config.yaml
model: "image VAE"
image_size: 64
horizontal_flip: true
downsampling_factor: 8
encoder_channel_attention: "se"
decoder_activation: "leaky_relu"
decoder_block: "basic"
decoder_upsampling: "transposed_conv"
epochs: 2.6
Rows from block 9 of the encoder, named by matrix and row number. Rows with one number belong to one channel. Each number is 128 + 24 x the weight over its row's rms, rounded and kept within 0 to 255. All counts start at 0. After the name is the row's rms in percent of the matrix's.
# convs0: expand pointwise conv (encoder.blocks.9.convs.0.weight, 384x96x1x1), inputs 0-95
# convs1: depthwise 5x5 conv (encoder.blocks.9.convs.1.weight, 384x1x5x5), a 5x5 kernel
# convs2: project pointwise conv (encoder.blocks.9.convs.2.weight, 96x384x1x1, transposed), outputs 0-95
convs0.152 062 [150 149 119 140 164 164 113 146 125 127 125 141 148  75 144 131 111 170 110 100 123 139 172 105 124 127 126 152 154  89 131 134 145 161 143 140 162 167 127 115 122 115 155 141 150 101 139 113 143 117 105 123 138 100 109 140  97 141 127 146 129 152 134 162 133 144 146 102 147 131 154 130 137 133 123 143 176 122 117 107 105 126  47 189 146 139 129 116 128 181  91 152 127  73  93 129]
convs1.152 077 [ 99 101 105  80 126 111  93  87 100 120 113 135  93 121 120 120 107  81  98 121 143 110 117 132 132]
convs2.152 038 [146 140 126 138 179 119 100 122 171 127 128 109  41 137 143 129 168 187 164 155 101 127 151 143 151  97 125 132 141 114 116 153 145 139 136 122 155 108 136 136 104 153 133 126 141 137 129 123 102 157 119 136 127 191 112 109 129 130 173 138 116 125 104 132 112 121 125 152 126 139  47 126 126 121 128 140 118 168 114 133 157 161 155 121 115 111  99 147 139 132 116  76 141 119 119 135]
convs0.153 070 [129 129 117 130 121 137 129 103 117 101  55 179 169 108  95  74  98 128 146 122 140 133 120 108 129 132 122 126 151 120 106  96 137 149 127 162 157 164 106  99 149 133 168 132 150 102 142  95 155 111 135 145  99 120 103 131  93 152  84 110 110 129 105 147 122 152 125 122 144 142 155 128 104 109 121 135  93 135  95 119 137  96 165 158 128 150 125 164 107 130 194 136 125 111 123 171]
convs1.153 093 [143 163 163 125 115 159 165 156 126  89 142 152 148  97 111 160 141 150 121  99 152 143 147 119 103]
convs2.153 033 [119 140 120 116 138 122 145 146 131 142 168 128  78 139  91 175 134 108 127 122 125 103 113 110 132 152 151 124 116 138 161 134 123  73 141 111 112  84 143 147 117 153 128 165  98 128  82 117 124 108 101 157 126  99 107  97 112 155 194 201 154  96 124 140 164 127 149 161 119 137 153 127 100 128 148 169 144 129 116 137 176 117 156 141 128 114 132 117 160 157 100 124 124 139 121 114]
convs0.154 079 [142 120 100 142 195 151  76 152 128 139 111 143 130 127 104 154 116 157 189 112 128 120 202 127 146 146 105 128 104 129 128 121 106 188 129 124 124 171 110  76 114 121 134 139 133  93 127 113 149 115 119 116  96  98 105 132 139 121 112 121 157 160 129 136 134 154 109 111 135  87 128 129 100 111 105 153 149 135 123 128 173 122 122 119 129 132 146 111 137  91 142 105 162 142  84 156]
convs1.154 101 [124  83 147  93 123 123 156 150 127 122 135 131 110 136 130  95 110  77  94 107 119 106 111  89  96]
convs2.154 060 [123 120 130 127 184 104 147 160 127  99 132  86 145  97  96 132 156 137 173 153 117 124 177 132 184 127 125 156  96 116 160 131 158 135 119  63 110 139 155 139 150 137 110 134 142 118 116 121 153 128 155 102 157 162 131 136 159 120 159 156 103 131 148 120 146 179 129 148 142 110 129 154 140 127 134 178 148  98 139 140 164 140 117 154 125  77 133 123 126 161  88 139 142 142 134 147]
convs0.155 071 [ 92 115 134 114 105 110 125 134 144 101 144 158 139 123 168 132 147 130 157 157 129  78 119 152  93 149 138 119 117 122 142 137 135  94 125 152 130 115  67 135 127 106 112 160 119 186 148 130 111 130  96 121 156 205 140 119 118 130 123 122 111 106 134 157 147  96 137  99 138 143 141 131 147 117 133 104 133 126 143 117  73 170 121  69  84 123 117 109 148  84 113 143 164 137 147 107]
convs1.155 065 [139 116  78 100 120 116 124  99  90 134 131 144 127  75  90 119 129 131 133  92 103  96 105 133 134]
convs2.155 048 [150 121 108 124 123 122 118 134 131 143 180 145 136 119 107 152 108  67  96 122 119 149 118  86 166 127 136  84 144 151 127 104 111 116  88 101 129 149 166 129 111 140 157 152 150 132 125 105 112 151 153 130 145 138 103 159 117  89 110 142 125 141  89 133 168 135 159 161 179 191 144 127  99 124 128 130  93 162 130 109  98 137 155  88 116 151 139 144  98 176 106 139 139 133 116 130]
convs0.156 059 [112 121 116  84 156 109 115 162 158 181 125 156 129 134  90 176 133 122 145 134 101 133 133 151 118 102 186 107 107 108 131 134 140 128 106 115 117 164 105 115 106 169 122 154  89 142 124 183 128 138 132 127  95 157 143 122 130 100 117 179 145  96 120 127 112 116 127 165 134 155 112 149 156 125 146 107 121 155 129 135 145 124 142 117 125 116 111 185 167 143 127 131 161 174  84 103]
convs1.156 078 [149 123 110 103 105 130 134 131 126  96  95 153 130 103 109 115 128 126 125 106  87 106  96  91  68]
convs2.156 047 [109  81 113  82 152  94 118 156 134 127 108  84 153 148 135 109 136 143 155 134 109  91 127 158 127 148  98 110 124 120 110  97 154 172 124  86 104 136 192 145 176 126 106 141 130 121 139 118 143 137 104 114 121 124 164 128 127 100 137 126 110 148  79 180 118 159 108 130 108 108 148 138 131 113 118 161 189  98 123 119 118 126 140 108 124 103 133 138 149 115 134 118  94 161 158 166]
convs0.157 074 [148 140 159 132  84 146 138 133 101 128 146 123 137 135 125 116 108  67  98 133 142 132  59 107 141 128 109 135 141 131 112 105 142  99 106 107 133 144 133 209 137 104 179  90 144 140 106  91 135 124 134 118 127 136 118 131 120 162 158 108 100 144 128 134  96 138 137 124 127 158 141  85  97  99 117 148 113 153 110  98 121 104 121 118 163 134 116  92 116 141 104 125  96 122 193 140]
convs1.157 084 [113 114 112  68 121 103 101  91 110 115 107 137  96 122 137 141  99  95  96 109 133  92 123 109 122]
convs2.157 051 [137 133 167 130 126 150 117 154 117 131  89 166 202 152 139  86 144 147 143 132 119 104 160 146 113 139 127 129 107 121 137 163 117 141 116 130 149 131 106  93 121  95 136 182 112 134 132 155 148 115 113 171 154 143  96 137 113  97 112 108 134 145 122 152 151 114 157 141 203 115 137 142 141 124 134 117 116 111 117 133 111 140 155 140 106 167  84 154 144 177  99 136 174 126 115 155]
convs0.158 069 [163 147 123 125 151 130 131 113 129 127 101 128 104 134 119 117 111  97 132 108 178 115 160 136 144 136 140 102  97 111 141  80 126 137 155 140 158 108 139  92 161 115 144 139 150 104 177 118 110 117  94 117 121 138 123 137 118 111  66 130 102 109 135 191  87 125  76 121 187 134 165 121 109 124  87 132 181 103 118 120  93 111  81 143 116 126 107 121 145 138 129 136 118 110 111 125]
convs1.158 097 [119  83 111  99  87  99 122  90 105  98 146 132 139 143 126 133 119 141 140  94  95 104 102 104 105]
convs2.158 046 [132 143 137 117 149 157 159 140 140  92 122 141 203 134 109 139 103 112 164 108 163 121 126 131 147 149 105 110 137 137 134 151 122 114 174 124 124 153 140  81 142  79 143 152  95 154 136 111 123 160 140 121 104 150 132 123 113 137  73 184 109 121 128 116 133 158  70 141 147 145 120 131 127 119 160  87 150 125 140 166 128  83 131 176 130 154 138 162 149 132 126 126 109 138  98 117]
convs0.159 067 [150 150 141 107  94 135 163  94 131 102 128 141 149 115 111  98 126 100  98  90 121  93 112  88 131 146 121 123 132 145 133 108 138  67 107  79 155 147 108 191 144 108 157 103 123 139 118 121  89 112 140 143 158 129  94 124 109 129 118 140 107 133 116 162  98 112 114 125 122 165 143 147 122 109 133 124 107 142 137 142  83 122 118 135 127 177 145  85 100 142 141  98  64 116 164 129]
convs1.159 083 [129 110 117 112 113 102 111 108  89 106 125 100 120 102 127  85 100  92  99 142  97  78 122 113 129]
convs2.159 040 [122 157  91 129 113 129 126 144 141  87 134 154  94 140  97  86 129 135 149 108 132  88 150 123 163 146 148 117 157 125 130 132 129 130  89 150 122 153 110 145 128 141 158 166 122 136 151 137 143 136  84  95 134 226 130  72 143 111 129 155  97 140 100 104 166 152 121 122 190 160 144 135 115 121 140 146 144 122 128 122  99 119 157 133 135 123 105 144 152 113 130 121 156 108 155 139]
convs0.160 180 [137 139 112 145 138 164 117 123 110  97 129 153 113 120 119 142 112 146 143  74 120 129 146  73 151 141 110 133 129 120 138 102  99 136 129 142 144 146 121 121 122 104 157 133 171  88 140 114 171 122 113 125 135 135 105 130 111 157 138 135 112 148  83 132 145 144 113 101 119 129 186 127  39 111 101 127 151 107 102 135 128  45 105 185 137 135 140 114 113 141 127 134 132 116 118 128]
convs1.160 131 [123 146 139 124 115 139 149 156 138 148 152 164 203 168 126 141 136 158 160 135 123 131 150 127 124]
convs2.160 224 [135 129 100 146  96 145  96 120  92 140 146 144 103 142 124 136 107 102 105  98 140 144 153 105 113 102 149 117 153 139 108  99 136 109  97 157 106 143 167 168 123 161 151  92 157 109 157 111 108  95  98 143 150 117 103  97 119 109 102 131  62 163 112 103 107 110 155  97 145 133  97 149 107 106 111 119 110 141 105  95  96 158 157 100 154 143 150 163 109 103 154 150 151 125  95 143]
convs0.161 071 [105 128 147 108 148  81 139 132 156 126  94  87 150 117  84 134 169 131 112 151 126 120 113 154 102 101 172 108  95 115 118 155 129 128 134 128 106 125 124 118 128 140  99 118  98 165 112 136 106 118 137 118 118 112 187 142 161 122 116 104 138  71 209 140 121 146 111 164 140 108 124 130 168 138 146 119 132 168 150 186 122 151 112  98 134  92 131 126 146 104 128 113 115 149 124 128]
convs1.161 098 [123 108  61 113  82 116 115 111  95  97 113 127 101 113  87 142 130 116  99 111 131 130 127 129 121]
convs2.161 040 [153 127  95 131 126 143 137 121 152  92 108 150 134 128 102 116 110 122 149 124 144 136 119 131 112 138 141 126 121 125 137 144 139 128 132 152 167 166 102 169  98  94 141 132 120  87 137 116 120 153 175 155 142 147  82 110 128 114  94 131 178 138 121  91 201  94 165 143 194 148 133 139 114 113 119 139  90 160 119 102 143  95 151 179 139 118 158 127 105 137 115 129 152 112 138 164]
convs0.162 067 [147 113 147 116  73 147 113  88 137 143 133 157 124 114 173 163  98 153  81 114 123 130 132 106  88 138 113 171 143 141 147 108 129  88  98 165 191 141 138 128 124 115 125 113 144  72 114 131 117 135 133 114 117 134 108 142  79 150 141  67 118 122  93 153 134 126 137 128 127 128 142 151  94 129 113 134 121 107 125  91 120 105 109 131 135 180 114  96  90 136 136 109 114 128 168 136]
convs1.162 075 [109 118 138  93 107 113 110 107  83  92 126 120 112 117 128  93  82 112 101 102 116 121 115  85 112]
convs2.162 043 [117  94 130 125 117 108 126 110 155 142 114 116 146 132 123 125 126 146 164 197 143 149 147 151 152 119 115 123 105 151 111 106 162 123  98 117 136 122 127 121 122 108 125 154 133 138 133 147 155 160 116  68 134 151 140 106 132 147  82 127 118 127 137 164 121 121 121 101 175 123 151 106 116 127 102 182 183 176 148  86 158 143 157 113 108 108  70 102 123 102 123 127 121 182 122 139]
convs0.163 179 [153 134 117 152 118 165 108 128 111 132 105 185 154 110 115 123 109 132 125  74 107 106 143  81 135 166  93 135 139 107 137 104 107 154 130 131 175 158 144 118 137  43 139 135 148  94 141  98 138 122 129 136 128 124 104 139 119 161 133 113 129 146  98 132 152 138 114  87 123 144 165 123  89  96 108 130 127 116  52 113 124  75 123 147 137 142 127 112 120 125 132 136 119 130 134 149]
convs1.163 136 [120 161 122 126 133 143 153 174 126 147 145 152 197 128 133 125 146 154 154 136 121 116 160 146  98]
convs2.163 166 [128 151 101 156 103 148 104 128 105 141 136 149 127 177 112 155 127  94 118 104 148 145 156 107 125  99 166  94 166 144  98 111 118 110 113 162 122 145 149 153 122 152 139 104 142 101 163 103 116  92  85 148 141 104 123  94  94 102  86 158 114 138 100 113 121  90 163 117 149 145 112 148 101 115 111  98 108 124 105  96  95 159 153  98 138 161 123 164 122 116 158 155 143 104 107 157]
convs0.164 061 [150 133 140 118 105 155 143 124 149  81 148 128 193 126 158 111 107 109 116  98 143  99 103 106 138 132  78 124 127 146 145 123 124  90 153 145 173 138 120 173 128 131 126 131 127 114 177 145 135 128 124 139 113 160  90 134 149 132 111 167  96 152 107 131 110 138 131 122 160 193 135 130 131 139 142  96  89 109  97 114  74 110 113 132 118 138 148 130  79 135 143 128  71 107 138 129]
convs1.164 067 [109 105 107  79 123 117 106  86  91 131 129  94  97 137 118 126 104 105  78 121 131 112 110 110 126]
convs2.164 040 [111 124 146 138 144  87 179 157 141 142  98  91 154  97 129  83 136 131 132 146 136 101 112 141 166 123 128 137 129 112 156 175 139 139 103 133  93 121 131 134 170 170 143 166 114 179 174 137 111 136 119  88 149 172 119 139 151 120 192 130 107 124 157 125 125 123 118 121 160 125 146 118 126 145 141 166  96  77 132 140 136 133 144 117  85 126 102 117 144 159 102 128 111 146 130 104]
convs0.165 058 [174 163 146 160  71 134 148 114 144 107 124 130 125 127 132 121 111 116 103 117 127 136 120 138 116 118 134 121 112 159  91 108  99 117  57  59 133 140 154 154 136 120  87  66 165 136  95 138 121 121 114 123 146 124 107 145 144 147  87 132 131 135 114 134 101 147 132 138 145 112 118 119 124 135 170 100 101 147 132 155 101  87 128 138 139 143 143 141 158 111  96 136 100 125 192 133]
convs1.165 062 [149 115  91 111 100  87 151 104 117  98 150  93 128 106 105 119 120 100 123 105  93 101 100 126 105]
convs2.165 045 [147 163  97 166 152 129 122 119 124  97 128 140  93 130 151 108 127 142 153 107  99 130 157  99 184 145 122 119 163 131 125 121  99 169 117 129 131 129 155 118 138 127 109 161 144 125 138 108 162 114 102 154 188 221  99 121 125 111 144 138 128 150 103 141 128 148 157 116 159 126 175 150 117 130 109 140 146 134  92  98 133 104 102 173 138 112 124 113 160 144 128 159 103 133 116 126]
convs0.166 186 [158 153 122 137 140 160 109 117 113 104 126 141 120 115 137 138  98 142 134  76 121 128 145  88 155 147 111 136 129 116 125 109 126 142 117 134 155 157 139 126 117 109 150 128 170  69 151 109 195 119 122 123 124 136 101 130 100 132 128 142 122 145  87 127 127 130 119 116 130 114 173 130  34  92 113 131 148 125 105 118 133  52  94 180 145 135 127 112 107 136 118 140 133 118 119 145]
convs1.166 135 [118 144 140 121 119 128 142 158 143 137 149 162 208 166 129 145 140 162 151 139 122 127 150 127 118]
convs2.166 233 [134 134  98 155  97 141 106 127 101 144 157 143 102 149 123 138 122 108 101 106 151 147 174 109 118 107 159 103 156 141 109  97 126 104  89 162 106 149 164 158 129 157 130 103 149 103 156 109 115  84  86 139 155 112 120 110 112 104 107 152 106 157 117 114 112  96 169 118 156 130 102 165 108 116  97 108 102 139  99  95 107 158 146  91 166 146 144 151 121 107 151 160 149 113  99 155]
convs0.167 078 [127 133 118 138  76 146 150 104 123 130 147 131 144 121 135 114 141  84  69 130 120 131  96 108 127 135 119 132 130 120 123 108  95 112 113  92 152 124 180 131 138 103 137  95 144  93 126 102 140 138 151 137  94  87 114 125 149 137  86  75 120 138 132 146  96 130 122 118 103 169 138  68 111 114 121 122 113 112 125 112 111 106 111  97 156 128 132  82 107 132 138 131  66 110 193 140]
convs1.167 104 [101 137 147 107 111 127 170 217 143 116 144 114 123 105 129 132 122 145 144 113 115 139 116 122 120]
convs2.167 067 [154 125 160 118 102 117 150 128 144 146 143 123 105 139  83 187 142 115 140 129 112 128  94 146 106 101 132 122 103 128 117 129 108 120 118 126 122 125 123 146 137 122 122 133 127 141  97 108  91 175 174 177  89  76 132 118 112 135 152 127 128 119 149 113  97 119  92 143  69 136  98 106 151 108 168  99 127 156 162 131 152 120 135 119 105 128 161 125 132  62 168  89  95 130 108 109]
convs0.168 172 [142 139 124 122 133 152 134  86 138 113 138 143 115 116 115 142 117 123 118  61 133 125 113  60 133 147 101 134 139 146 121  68 129 117 117 103 127 137 142 151 129 103 144 106 185 104 139 114 143 109 124 109 141 131  97 141 132 129 136 145 110 131  88 132 101 127 127 129 115 153 159 123  67  88 136 129 113 116 110 127 123  38  94 185 147 139 136 112 105 133 116 140 107 104 156 134]
convs1.168 132 [135 117 140 150 123 137 144 157 158 125 136 170 205 159 131 139 146 156 144 123  99 141 131 128 146]
convs2.168 206 [157 116 101 154 116 151 110 129 109 130 160 146  91 161 127 146  83 107 100 107 138 156 147  96 129 107 145 116 156 162  94  91 128 111 102 148 122 154 152 160 100 141 163 112 149 105 145 102 108 109 100 149 148 112 106 100 100 111 105 136 100 148  88 116 107  98 158 114 143 157 108 167 101  90 116  98  93 150 115 100 102 151 153 110 144 142 154 158 113 113 159 144 153 113 100 153]
convs0.169 161 [133 126 103 143 147 151 133 139 103 125 135 142 121 126  92 170 128 155 141 133 125 113 155  95 152 147 116 155 128 126 128 100 111 145 127 147 136 175 125 132  92  99 149 112 145  83 122  98 194 115 169 141 130 111 110 129 105 141 150 138 123 155 107 102 142 151 146  93  84 132 125 120  72 119 123 129 158 118 105 129 183  67 116 188 164 151 133 114 114 133 133 137 138 127 101 165]
convs1.169 130 [140 151 134 147 131 125 149 124 165 159 159 144 197 135 148 134 141 183 132 140 119 141 129 152 128]
convs2.169 155 [157 149 115 146 114 149 106  84 103 119 138 152 113 140 116 132 106 108 120 102 148 163 145 112 100  97 141 115 145 147 110  96 133 106 112 156  93 159 141 142 123 151 148 109 132 112 144  94 110 108 101 166 155  87 122 115 125 127  77 134  89 175 134  99  96 123  97 104 176 156  88 143 112 103 116 109 121 163 113 108 124 158 158 112 164 126 159 162 115  93 155 154 157 143 109 143]
convs0.170 164 [148 127 117 143 143 182 120 123 114 124 125 192 118 114 129 167  98 147 127  92  91 115 143 118 157 155  95 154 149 112 128 115 131 152 105 139 146 140 140 131 104 107 152 113 159  97 165 116 159 102 130 118 145 140 104 138 114 165 142 127 104 152  85 125 127 149 123  81 112 129 199 123  75 124  89 133 142 120  66 101 113  99 108 172 133 141 119 119 108 137 128 149 123 128 121 128]
convs1.170 136 [122 153 132 126 121 136 145 153 140 138 146 164 212 161 133 134 134 161 161 132 122 135 140 138 126]
convs2.170 186 [146 147  99 145 106 150 104 119 121 138 143 159 107 148 125 162  89  87 107 102 158 146 156  96 121 106 154  98 161 142 102 100 125 115  98 146 107 152 145 157 119 148 151 109 160 106 154 100 117  87  97 153 150 119 104  99  96 105  97 142  98 152 106 116 107  98 169  98 139 140 112 155 100  97 117 100  92 128 105 104  93 152 147 109 138 153 141 158 112 103 150 147 145 110  99 150]
convs0.171 101 [112 134 113 143 130 145  78 135 113 116  60 125 180 127 136  74 118 114 140 118 119 108 158 113 124 153 113 156 158  98 141 130 143 135 171 150 152 161 127  57 124 113 139 156 130  95 152 129 135 114  99  74 156 153 124 139 134 155 132 109 115 143 126 161 150 128 110 117 200 136 137 111 116 121 138 135 161 100 108 100 127 128 111 129 136 141  87 130 129 142  93 162 133 142 123 135]
convs1.171 113 [134 125 143 166 137 151 130 135 146 129 105 190 135 118 184 176 126 137 117 152 106 126 130 141 145]
convs2.171 091 [145 123 123 150 183 140 102 136  89  84  89 146 138 125  95 110 108 171 168 145 154 132 170 138 117 113 143 127  98 119 129 134 128 147 175 129 146 151  79  89 101 129 137 121 119 121 138 132 154 142 151 177 150  88 124 101 127 158 121 134 176 115 144  67 132 160 159 141 119 116 113 162 139 119 110 129 132 154 128 139 170 131 133 137 140 129 140 151 105 115 127 138 178 143  89 138]
convs0.172 077 [136 169 159 125  77 117 106 122 109 114 117 129 147 129 117 117 141  94 126  95 142 142 129  74 108 143 127 129 120 145 117 152  59 111 147  99 129 115 123 145 117 131 167  90 195  89 100  96 138 118 151 138  86 133  88 135  69 134 132 108 149 118 124 132 105 147 153 125 103 118 115 119 114 108 122 107 126 127 109 131 102 129 119 114 152 172 128 105 105 107 145 106 126 104 128 192]
convs1.172 072 [123 154 168 127 156 115 138 135 125 160 142 169 174 141 176 120 142 163 119 157 114 113 143 116 147]
convs2.172 044 [141  70 138  60 136 103 117 167  98 129 129 124 142 133 129 138 141  97 136 140  75 128 113 165 124 133 130 191 100 136 140 143 196 178 134 122 122  95  81 141 135 126  93 113 112 123 144 123 130 161 142 125  97 117 117 132 146 150 125 107 122  92 155 129 102 121 110 136 128 101 132 132 114 162 125 174 154 133 152 138 162 121 135 134 127 106 123  93 161 110 134 114 118 175 136 128]
convs0.173 079 [136 132 146 120  74 136 134  75 132 134 150 108 112 157 158  94 133  82  74 111 191 116 106  89 128 108 124 127 138 150 146  95  94 122 106 104 164 122 128 147 188 139 138 128 167 108 116 118 126  90 154 136 146 123 112 147 126 127  97 129 133 125 112 181 134 105 127 123 125 135 131 121 121 118 117 102 132 131 101 117  76 145 129 160 116 154 122 119 135 147 116 155  92  77 164 134]
convs1.173 078 [133 103  81 111 117 123  92  88  95 107 123 100 119 102 109 123 110  98  96 107 124 113  94 107 114]
convs2.173 043 [108 118 115 113 132 124  83 127 112 131 158 102 104 153 164 118 160 103 159 135 111 121 149 142 132 121  94 183 110 115 140 158 133 146 136 139  99 113 113  84 115 139  72 146 118 135  99 149 149 173 109 134 114 197  93 162 135 104 134 113 148 128 120 117 117 181 112 152 111 113  87 119 137 147 106 170 163 115 136 125 151 103 101  82 123 114 102 107 137 155 106 125 147 150 143 118]
convs0.174 069 [101  97 137 120 118 139  90 130  87  81 101 146 182 132 162 140 131 132 122 120 135 119 172 110 146 141  91 157 170 104 138 124 151 160 163 120 138 150 143 118 104 131 149 163 130  91 159 107 123 129 131  91 139 126 113 116 114 142 158 112 110 134 120 141 151 149 121 128 168 118 170 129 109 120 104 176 129 119 123  97 123 141 111 134 156 160  89  91  82 167 101 171 135 141 132  92]
convs1.174 081 [136 133 126 133 122 160 148 107 132 126 157 157 170 158 143 118 163 148 172 172 169 116 113 140 133]
convs2.174 046 [129  72 106 123 120 130 159  87 123 127 134 144 127 138 140  83 139 162 139 128 144 176 134 123 142 115 141 122 125 128 120 138  54 130 151 202 130  97 125 137 160 114 103 101 125 130 111 155  77 127 110 124 119 134 122 121 172 138 154 119 141 135 137 122 139 110 149 140 132 107 129 153 116 139 130 153 139 181 138 158 164 142 197 123 135 171  99 144 141 102 118 102 137 123 127  93]
convs0.175 079 [138 129  85 160 180 127 122 160 110 148 112 119 107 110 156 105 110 135 139 157 129 104 176 130 142 146 120 138 117 101 159 147  97 194 145 131 139 139 114 103 103 148 105 155 131 118 159 141 142  98 110 149 151 141 125 106 111  94 142 155 108 174 128  98 168 192 148 120 126 131 123 113 105 132 112 152 155 107 107 144 162 112 136 154 156 134 113 126 157 148 122 142 150 171  77 129]
convs1.175 066 [162 131 108  94  98 139 119  86 105 108  93 116  88 118 107 101 111 106 100  99 130 119  96 132 132]
convs2.175 060 [ 88 113 134 122 136 113 139 149 151 142 115 115 152 107 160  73 146 143 145 158 112 126 134 147 126 121  98 158 147  96 157 155 177 151 156 157 124 123 114 120 134 156 117 147  66 152 137 182 147 128 105  97 144 120 159 126 181 141 152 130 127 119 153 143 110 171  83 134 140 125 116  99 161 155 147 146 149 113 141 148 143 124 114  88 133 116  87  89 143 148 124 117 126 174 155 124]
convs0.176 066 [188 199 132 131  50 132 132 134 135 120 142 134 108 104 135 175 106 120 123 106 115 148  97 125 134 112 131 130 140 131 139 106 115  94  80 125 132 130 143 132 124 115 203 102 136 123 121 160  92 123 177 104 123 139 115 123  99 143 116 136 135 136 107 148 153 126 135 136 124 132 130 124 112 105 111 124  88 137 132 103 164 101 140 176 171 143 150 116 110 129 164 145 133  99 151 116]
convs1.176 074 [132 123 115  97  76 109 121 103 102  87 114 125  98 132  88 132  95 100 112  97 113 114 104 113 120]
convs2.176 042 [108 125 128 119 118 104  79 108 157 132 135 146 150 152 118 107 188 156  96 143 145 141 161 149 102 128 166 105 137 125 152 148 177 130 143 138 128 141 143 113 140 126  67 147 111 173 128 153 151 130 110 108 162 126 133 124 154 138 119 139 116 127 161 198 104 132 124  76 158 136 111 160 142 103 132 113 123 187 154 136 125 129 132 135 114 114 117 137 180 166 130  96 132 131 136 115]
convs0.177 058 [153 116 124 133  90 155 145 140 121 105 122 157 164 115 128 118 127 108 118 104 148 105 101  86 149 134 105 151 143 137 120 121  96  98 128 115 192 159 166 127 130 146 116 112 102 110 118 102 139 147 146 114  87  91 103 174 128 193 112  84 152 155 136 132 132 132 118  69 121 116 124 120 116 119 144  99  90  91  90 108 106 113 114 117 128 157 115 130 121 132 132 179 110 147 149 156]
convs1.177 082 [134 139 149 201 147 141 152 149 148 166 114 147 133 154 162 110 131 120 142 147 118  95 117 148 134]
convs2.177 038 [150 118 113 146 129 124 155 139 110 134 138 141 153 109  51 199 142 140 110 129 101  95 157 154  81 153 111 124 139 106 101 121 108 108 121 141 133 126 127 190 117 103 137 138 124 147 147 137  97  97 125 130 140  88 111 127 116 128  86 106  92 141 121  83 147 114 112 119  83 131 123 122 108 144 129 158 136 145 154  98 143 105 108 185 139 134 103 170 136 115 126 155 114 122 130  94]
convs0.178 062 [143 124 159 109 114 126 158 133 110 130 131 124 131 113 122 116 113  82  86 114 137 135 101 109 121 122  98 120 116 183  88 108 148  90 113  54 112 156 136 138 144 124 139 106 145 117 151  89 115 125 131  76 115 143 100 140 133 171 140 100 164 126 138 114 112 124  92 118 151 151 154 121  98 115 156 117  83 146 112  98  92 105 109 144 138 153 147 104  98 132 129 125 113 136 199 115]
convs1.178 078 [101 100  88 105 124 105 101 105 104 121 120  93  96 123 133  85 102 116 129 129 101  89 109 104 132]
convs2.178 041 [119 153 124 111 147 115 109 158 116 101 126 129 126 113 120 159 175 233 172 151 132 123 115 109 121 110 163 158 117  90 125 154 161 129 106 144 105 110  99 124  90 131 106 104 109 125 125 144 151 148 139 121 123 182 116  79 110 147 163 134 116 109 166 117 141 102 100 138 123 123 112 110 154 160  98 131 139 115 150 163 160 133 112 149 157 100 101 120 136 139 115 121 136 145 127 117]
convs0.179 071 [135 113  96 163 138 137 159 127 111 132 122 154  87 126 100 171  75 167 130 118 114 131 151 176 150 119 123 141 142 130 140 116 168 167 104 137 126 151 144 137  82 108 148  87 131  74 137  94 141 135 169 136 147 158 100 148  99 149 182 136 122 146 112  90 135 148 123 121  94 127 136 127 142 140 101 124 115 134 107 116 147  65 120 136 167 127 161 103 104 133 110 147 127 104 122 148]
convs1.179 117 [115  84  62  88  88 124 111  92 111  98 124 132 112 125 120 132 130 132 137 124 158 132 133 150 129]
convs2.179 045 [148 127 131 141 115 151 160 171 164  63 122 181 121 118 118 129  87 114 122 109 139 119 104 137 151 150 135 123 127 132 144 156  88 102 166 133 160 115 119 100  83 113 126 154 113 130 138  94  92 151 116 138 145 167 108 115 115 100  92 114 144 117 116 109 165  93 184 148 158 126 115 128 124 126 135 112 128 142 149 112 113 137 162 166  65 110 116 169 161 132 125 140 152 132 129 122]
convs0.180 150 [106 161 128 118 132 132  89 119 102  95  86 122 194 135 145  81 130 110 124 129 134 131 140 122 147 125 131 115 120 131 109 134 141 135 187 158 137 122 106  59 171 126 130 161 132 143 153 131 116 129  74 136 126 107 117 114 130 121  60 127  88 123 124 200 152 120  77 125 175 115 141 117 119 132 132 126 160 128 128 121  85 136  94 130 120 135 119 126 141 125 128 130 126 125 112 127]
convs1.180 176 [127 127 132 135 123 136 120 144 128 119 124 129  14 139 131 130 126 141 130 127 126 125 146 138 137]
convs2.180 119 [136 102 122 158 161 136 140 129 149 108 165 131  80 138 146 127 130 130 121 118 159 128 138 108 140 124 130 137 142 147 170 110 102 124 102 170 128 125 146 136 121 131 160 139 134 133 145 126 132 113  95  89 193 226 145 144 116  96 144 183 128 138 110 130 138 102 157 136 155 137 126 144 119 133 121 131 107 135 118 143  82 141 117 147 127 137  85 156 123 177  90 142 140  83 139 137]
convs0.181 071 [100 118 136 148 116 136 142 144 130 135 150 146  99 121 138 136 181 128 106 156 146 125 107 155 130  89 201 130 128  99 141 197  96 127 106 129 106 119 113 149 123 164 110 132 111 182 103 161 112 124 148 136 137 173 140 108 144  93 146 114 146  88 162  85 113 136 131 142 138 139 139 132 144 144 153 128 134 138 137 128 125 207 143 122 119 111 113 150 149 134 106  92 128 146 128  95]
convs1.181 062 [ 91 113 114 144 108 114 110 110 115 102 121  91  79 112 130 112 115 111 114  79 164 147 127 146  99]
convs2.181 049 [ 95 122 127 123 142 109 142 114 129 151 119  99 158 149  98 130 162 105 148 144 133 143 123 117 102 117 144 125 125 139 108 156 143 132 123 149  74 110 129 121 223 161  89 111 123 145 112 148  99 124 124  97 108  79 158 143 125 109 127 123 113 102 161 146 108 129  96 121 119  92  89 125 129 162  99 147 203  81 138 153 166 132 118 138 129 150 114 134 141 147 130 125 134 135 122  98]
convs0.182 070 [138 137 112 165 138 145  87 132 128 128 133 168 130 130 135 102 117 156 128 148 103  87 219 123 164 121 130 155 139  89 176 118 139 189 153 156 136 131 128  93  89 105 137 131 147 132 161 148 156 132 106 113 153 131 129 144 108 136 148 134  87 152 101 135 170 153 112 126 125 132 134 144 117 121  83 158 160 110 114 100 143 100 124 167 146 137 118 142 127 139 104 137 147 121  94 124]
convs1.182 080 [113 119  85 116  94 111 127  96 106 102  94 111 118  89  82 109 117 121  85 108 123 130 134 118 108]
convs2.182 051 [ 89 120 154 101 124  81 149 139 150  85 134 106 103 131 128 124 129 123 124 144  92  94  64 128 132 165 131 126 118 125 118 157 170 135 117 116 134 121 114 116 118 154  85 163  96 125 135 140 147 154 151  78 127 156 157 105 153 170 141 166 137 121 141 125 135 139  89 143 170 118 131 148 167 136 160 152 146  95 164 144 166 100 116 151  93 117 148 101 148 123 130  98  99 152 140 114]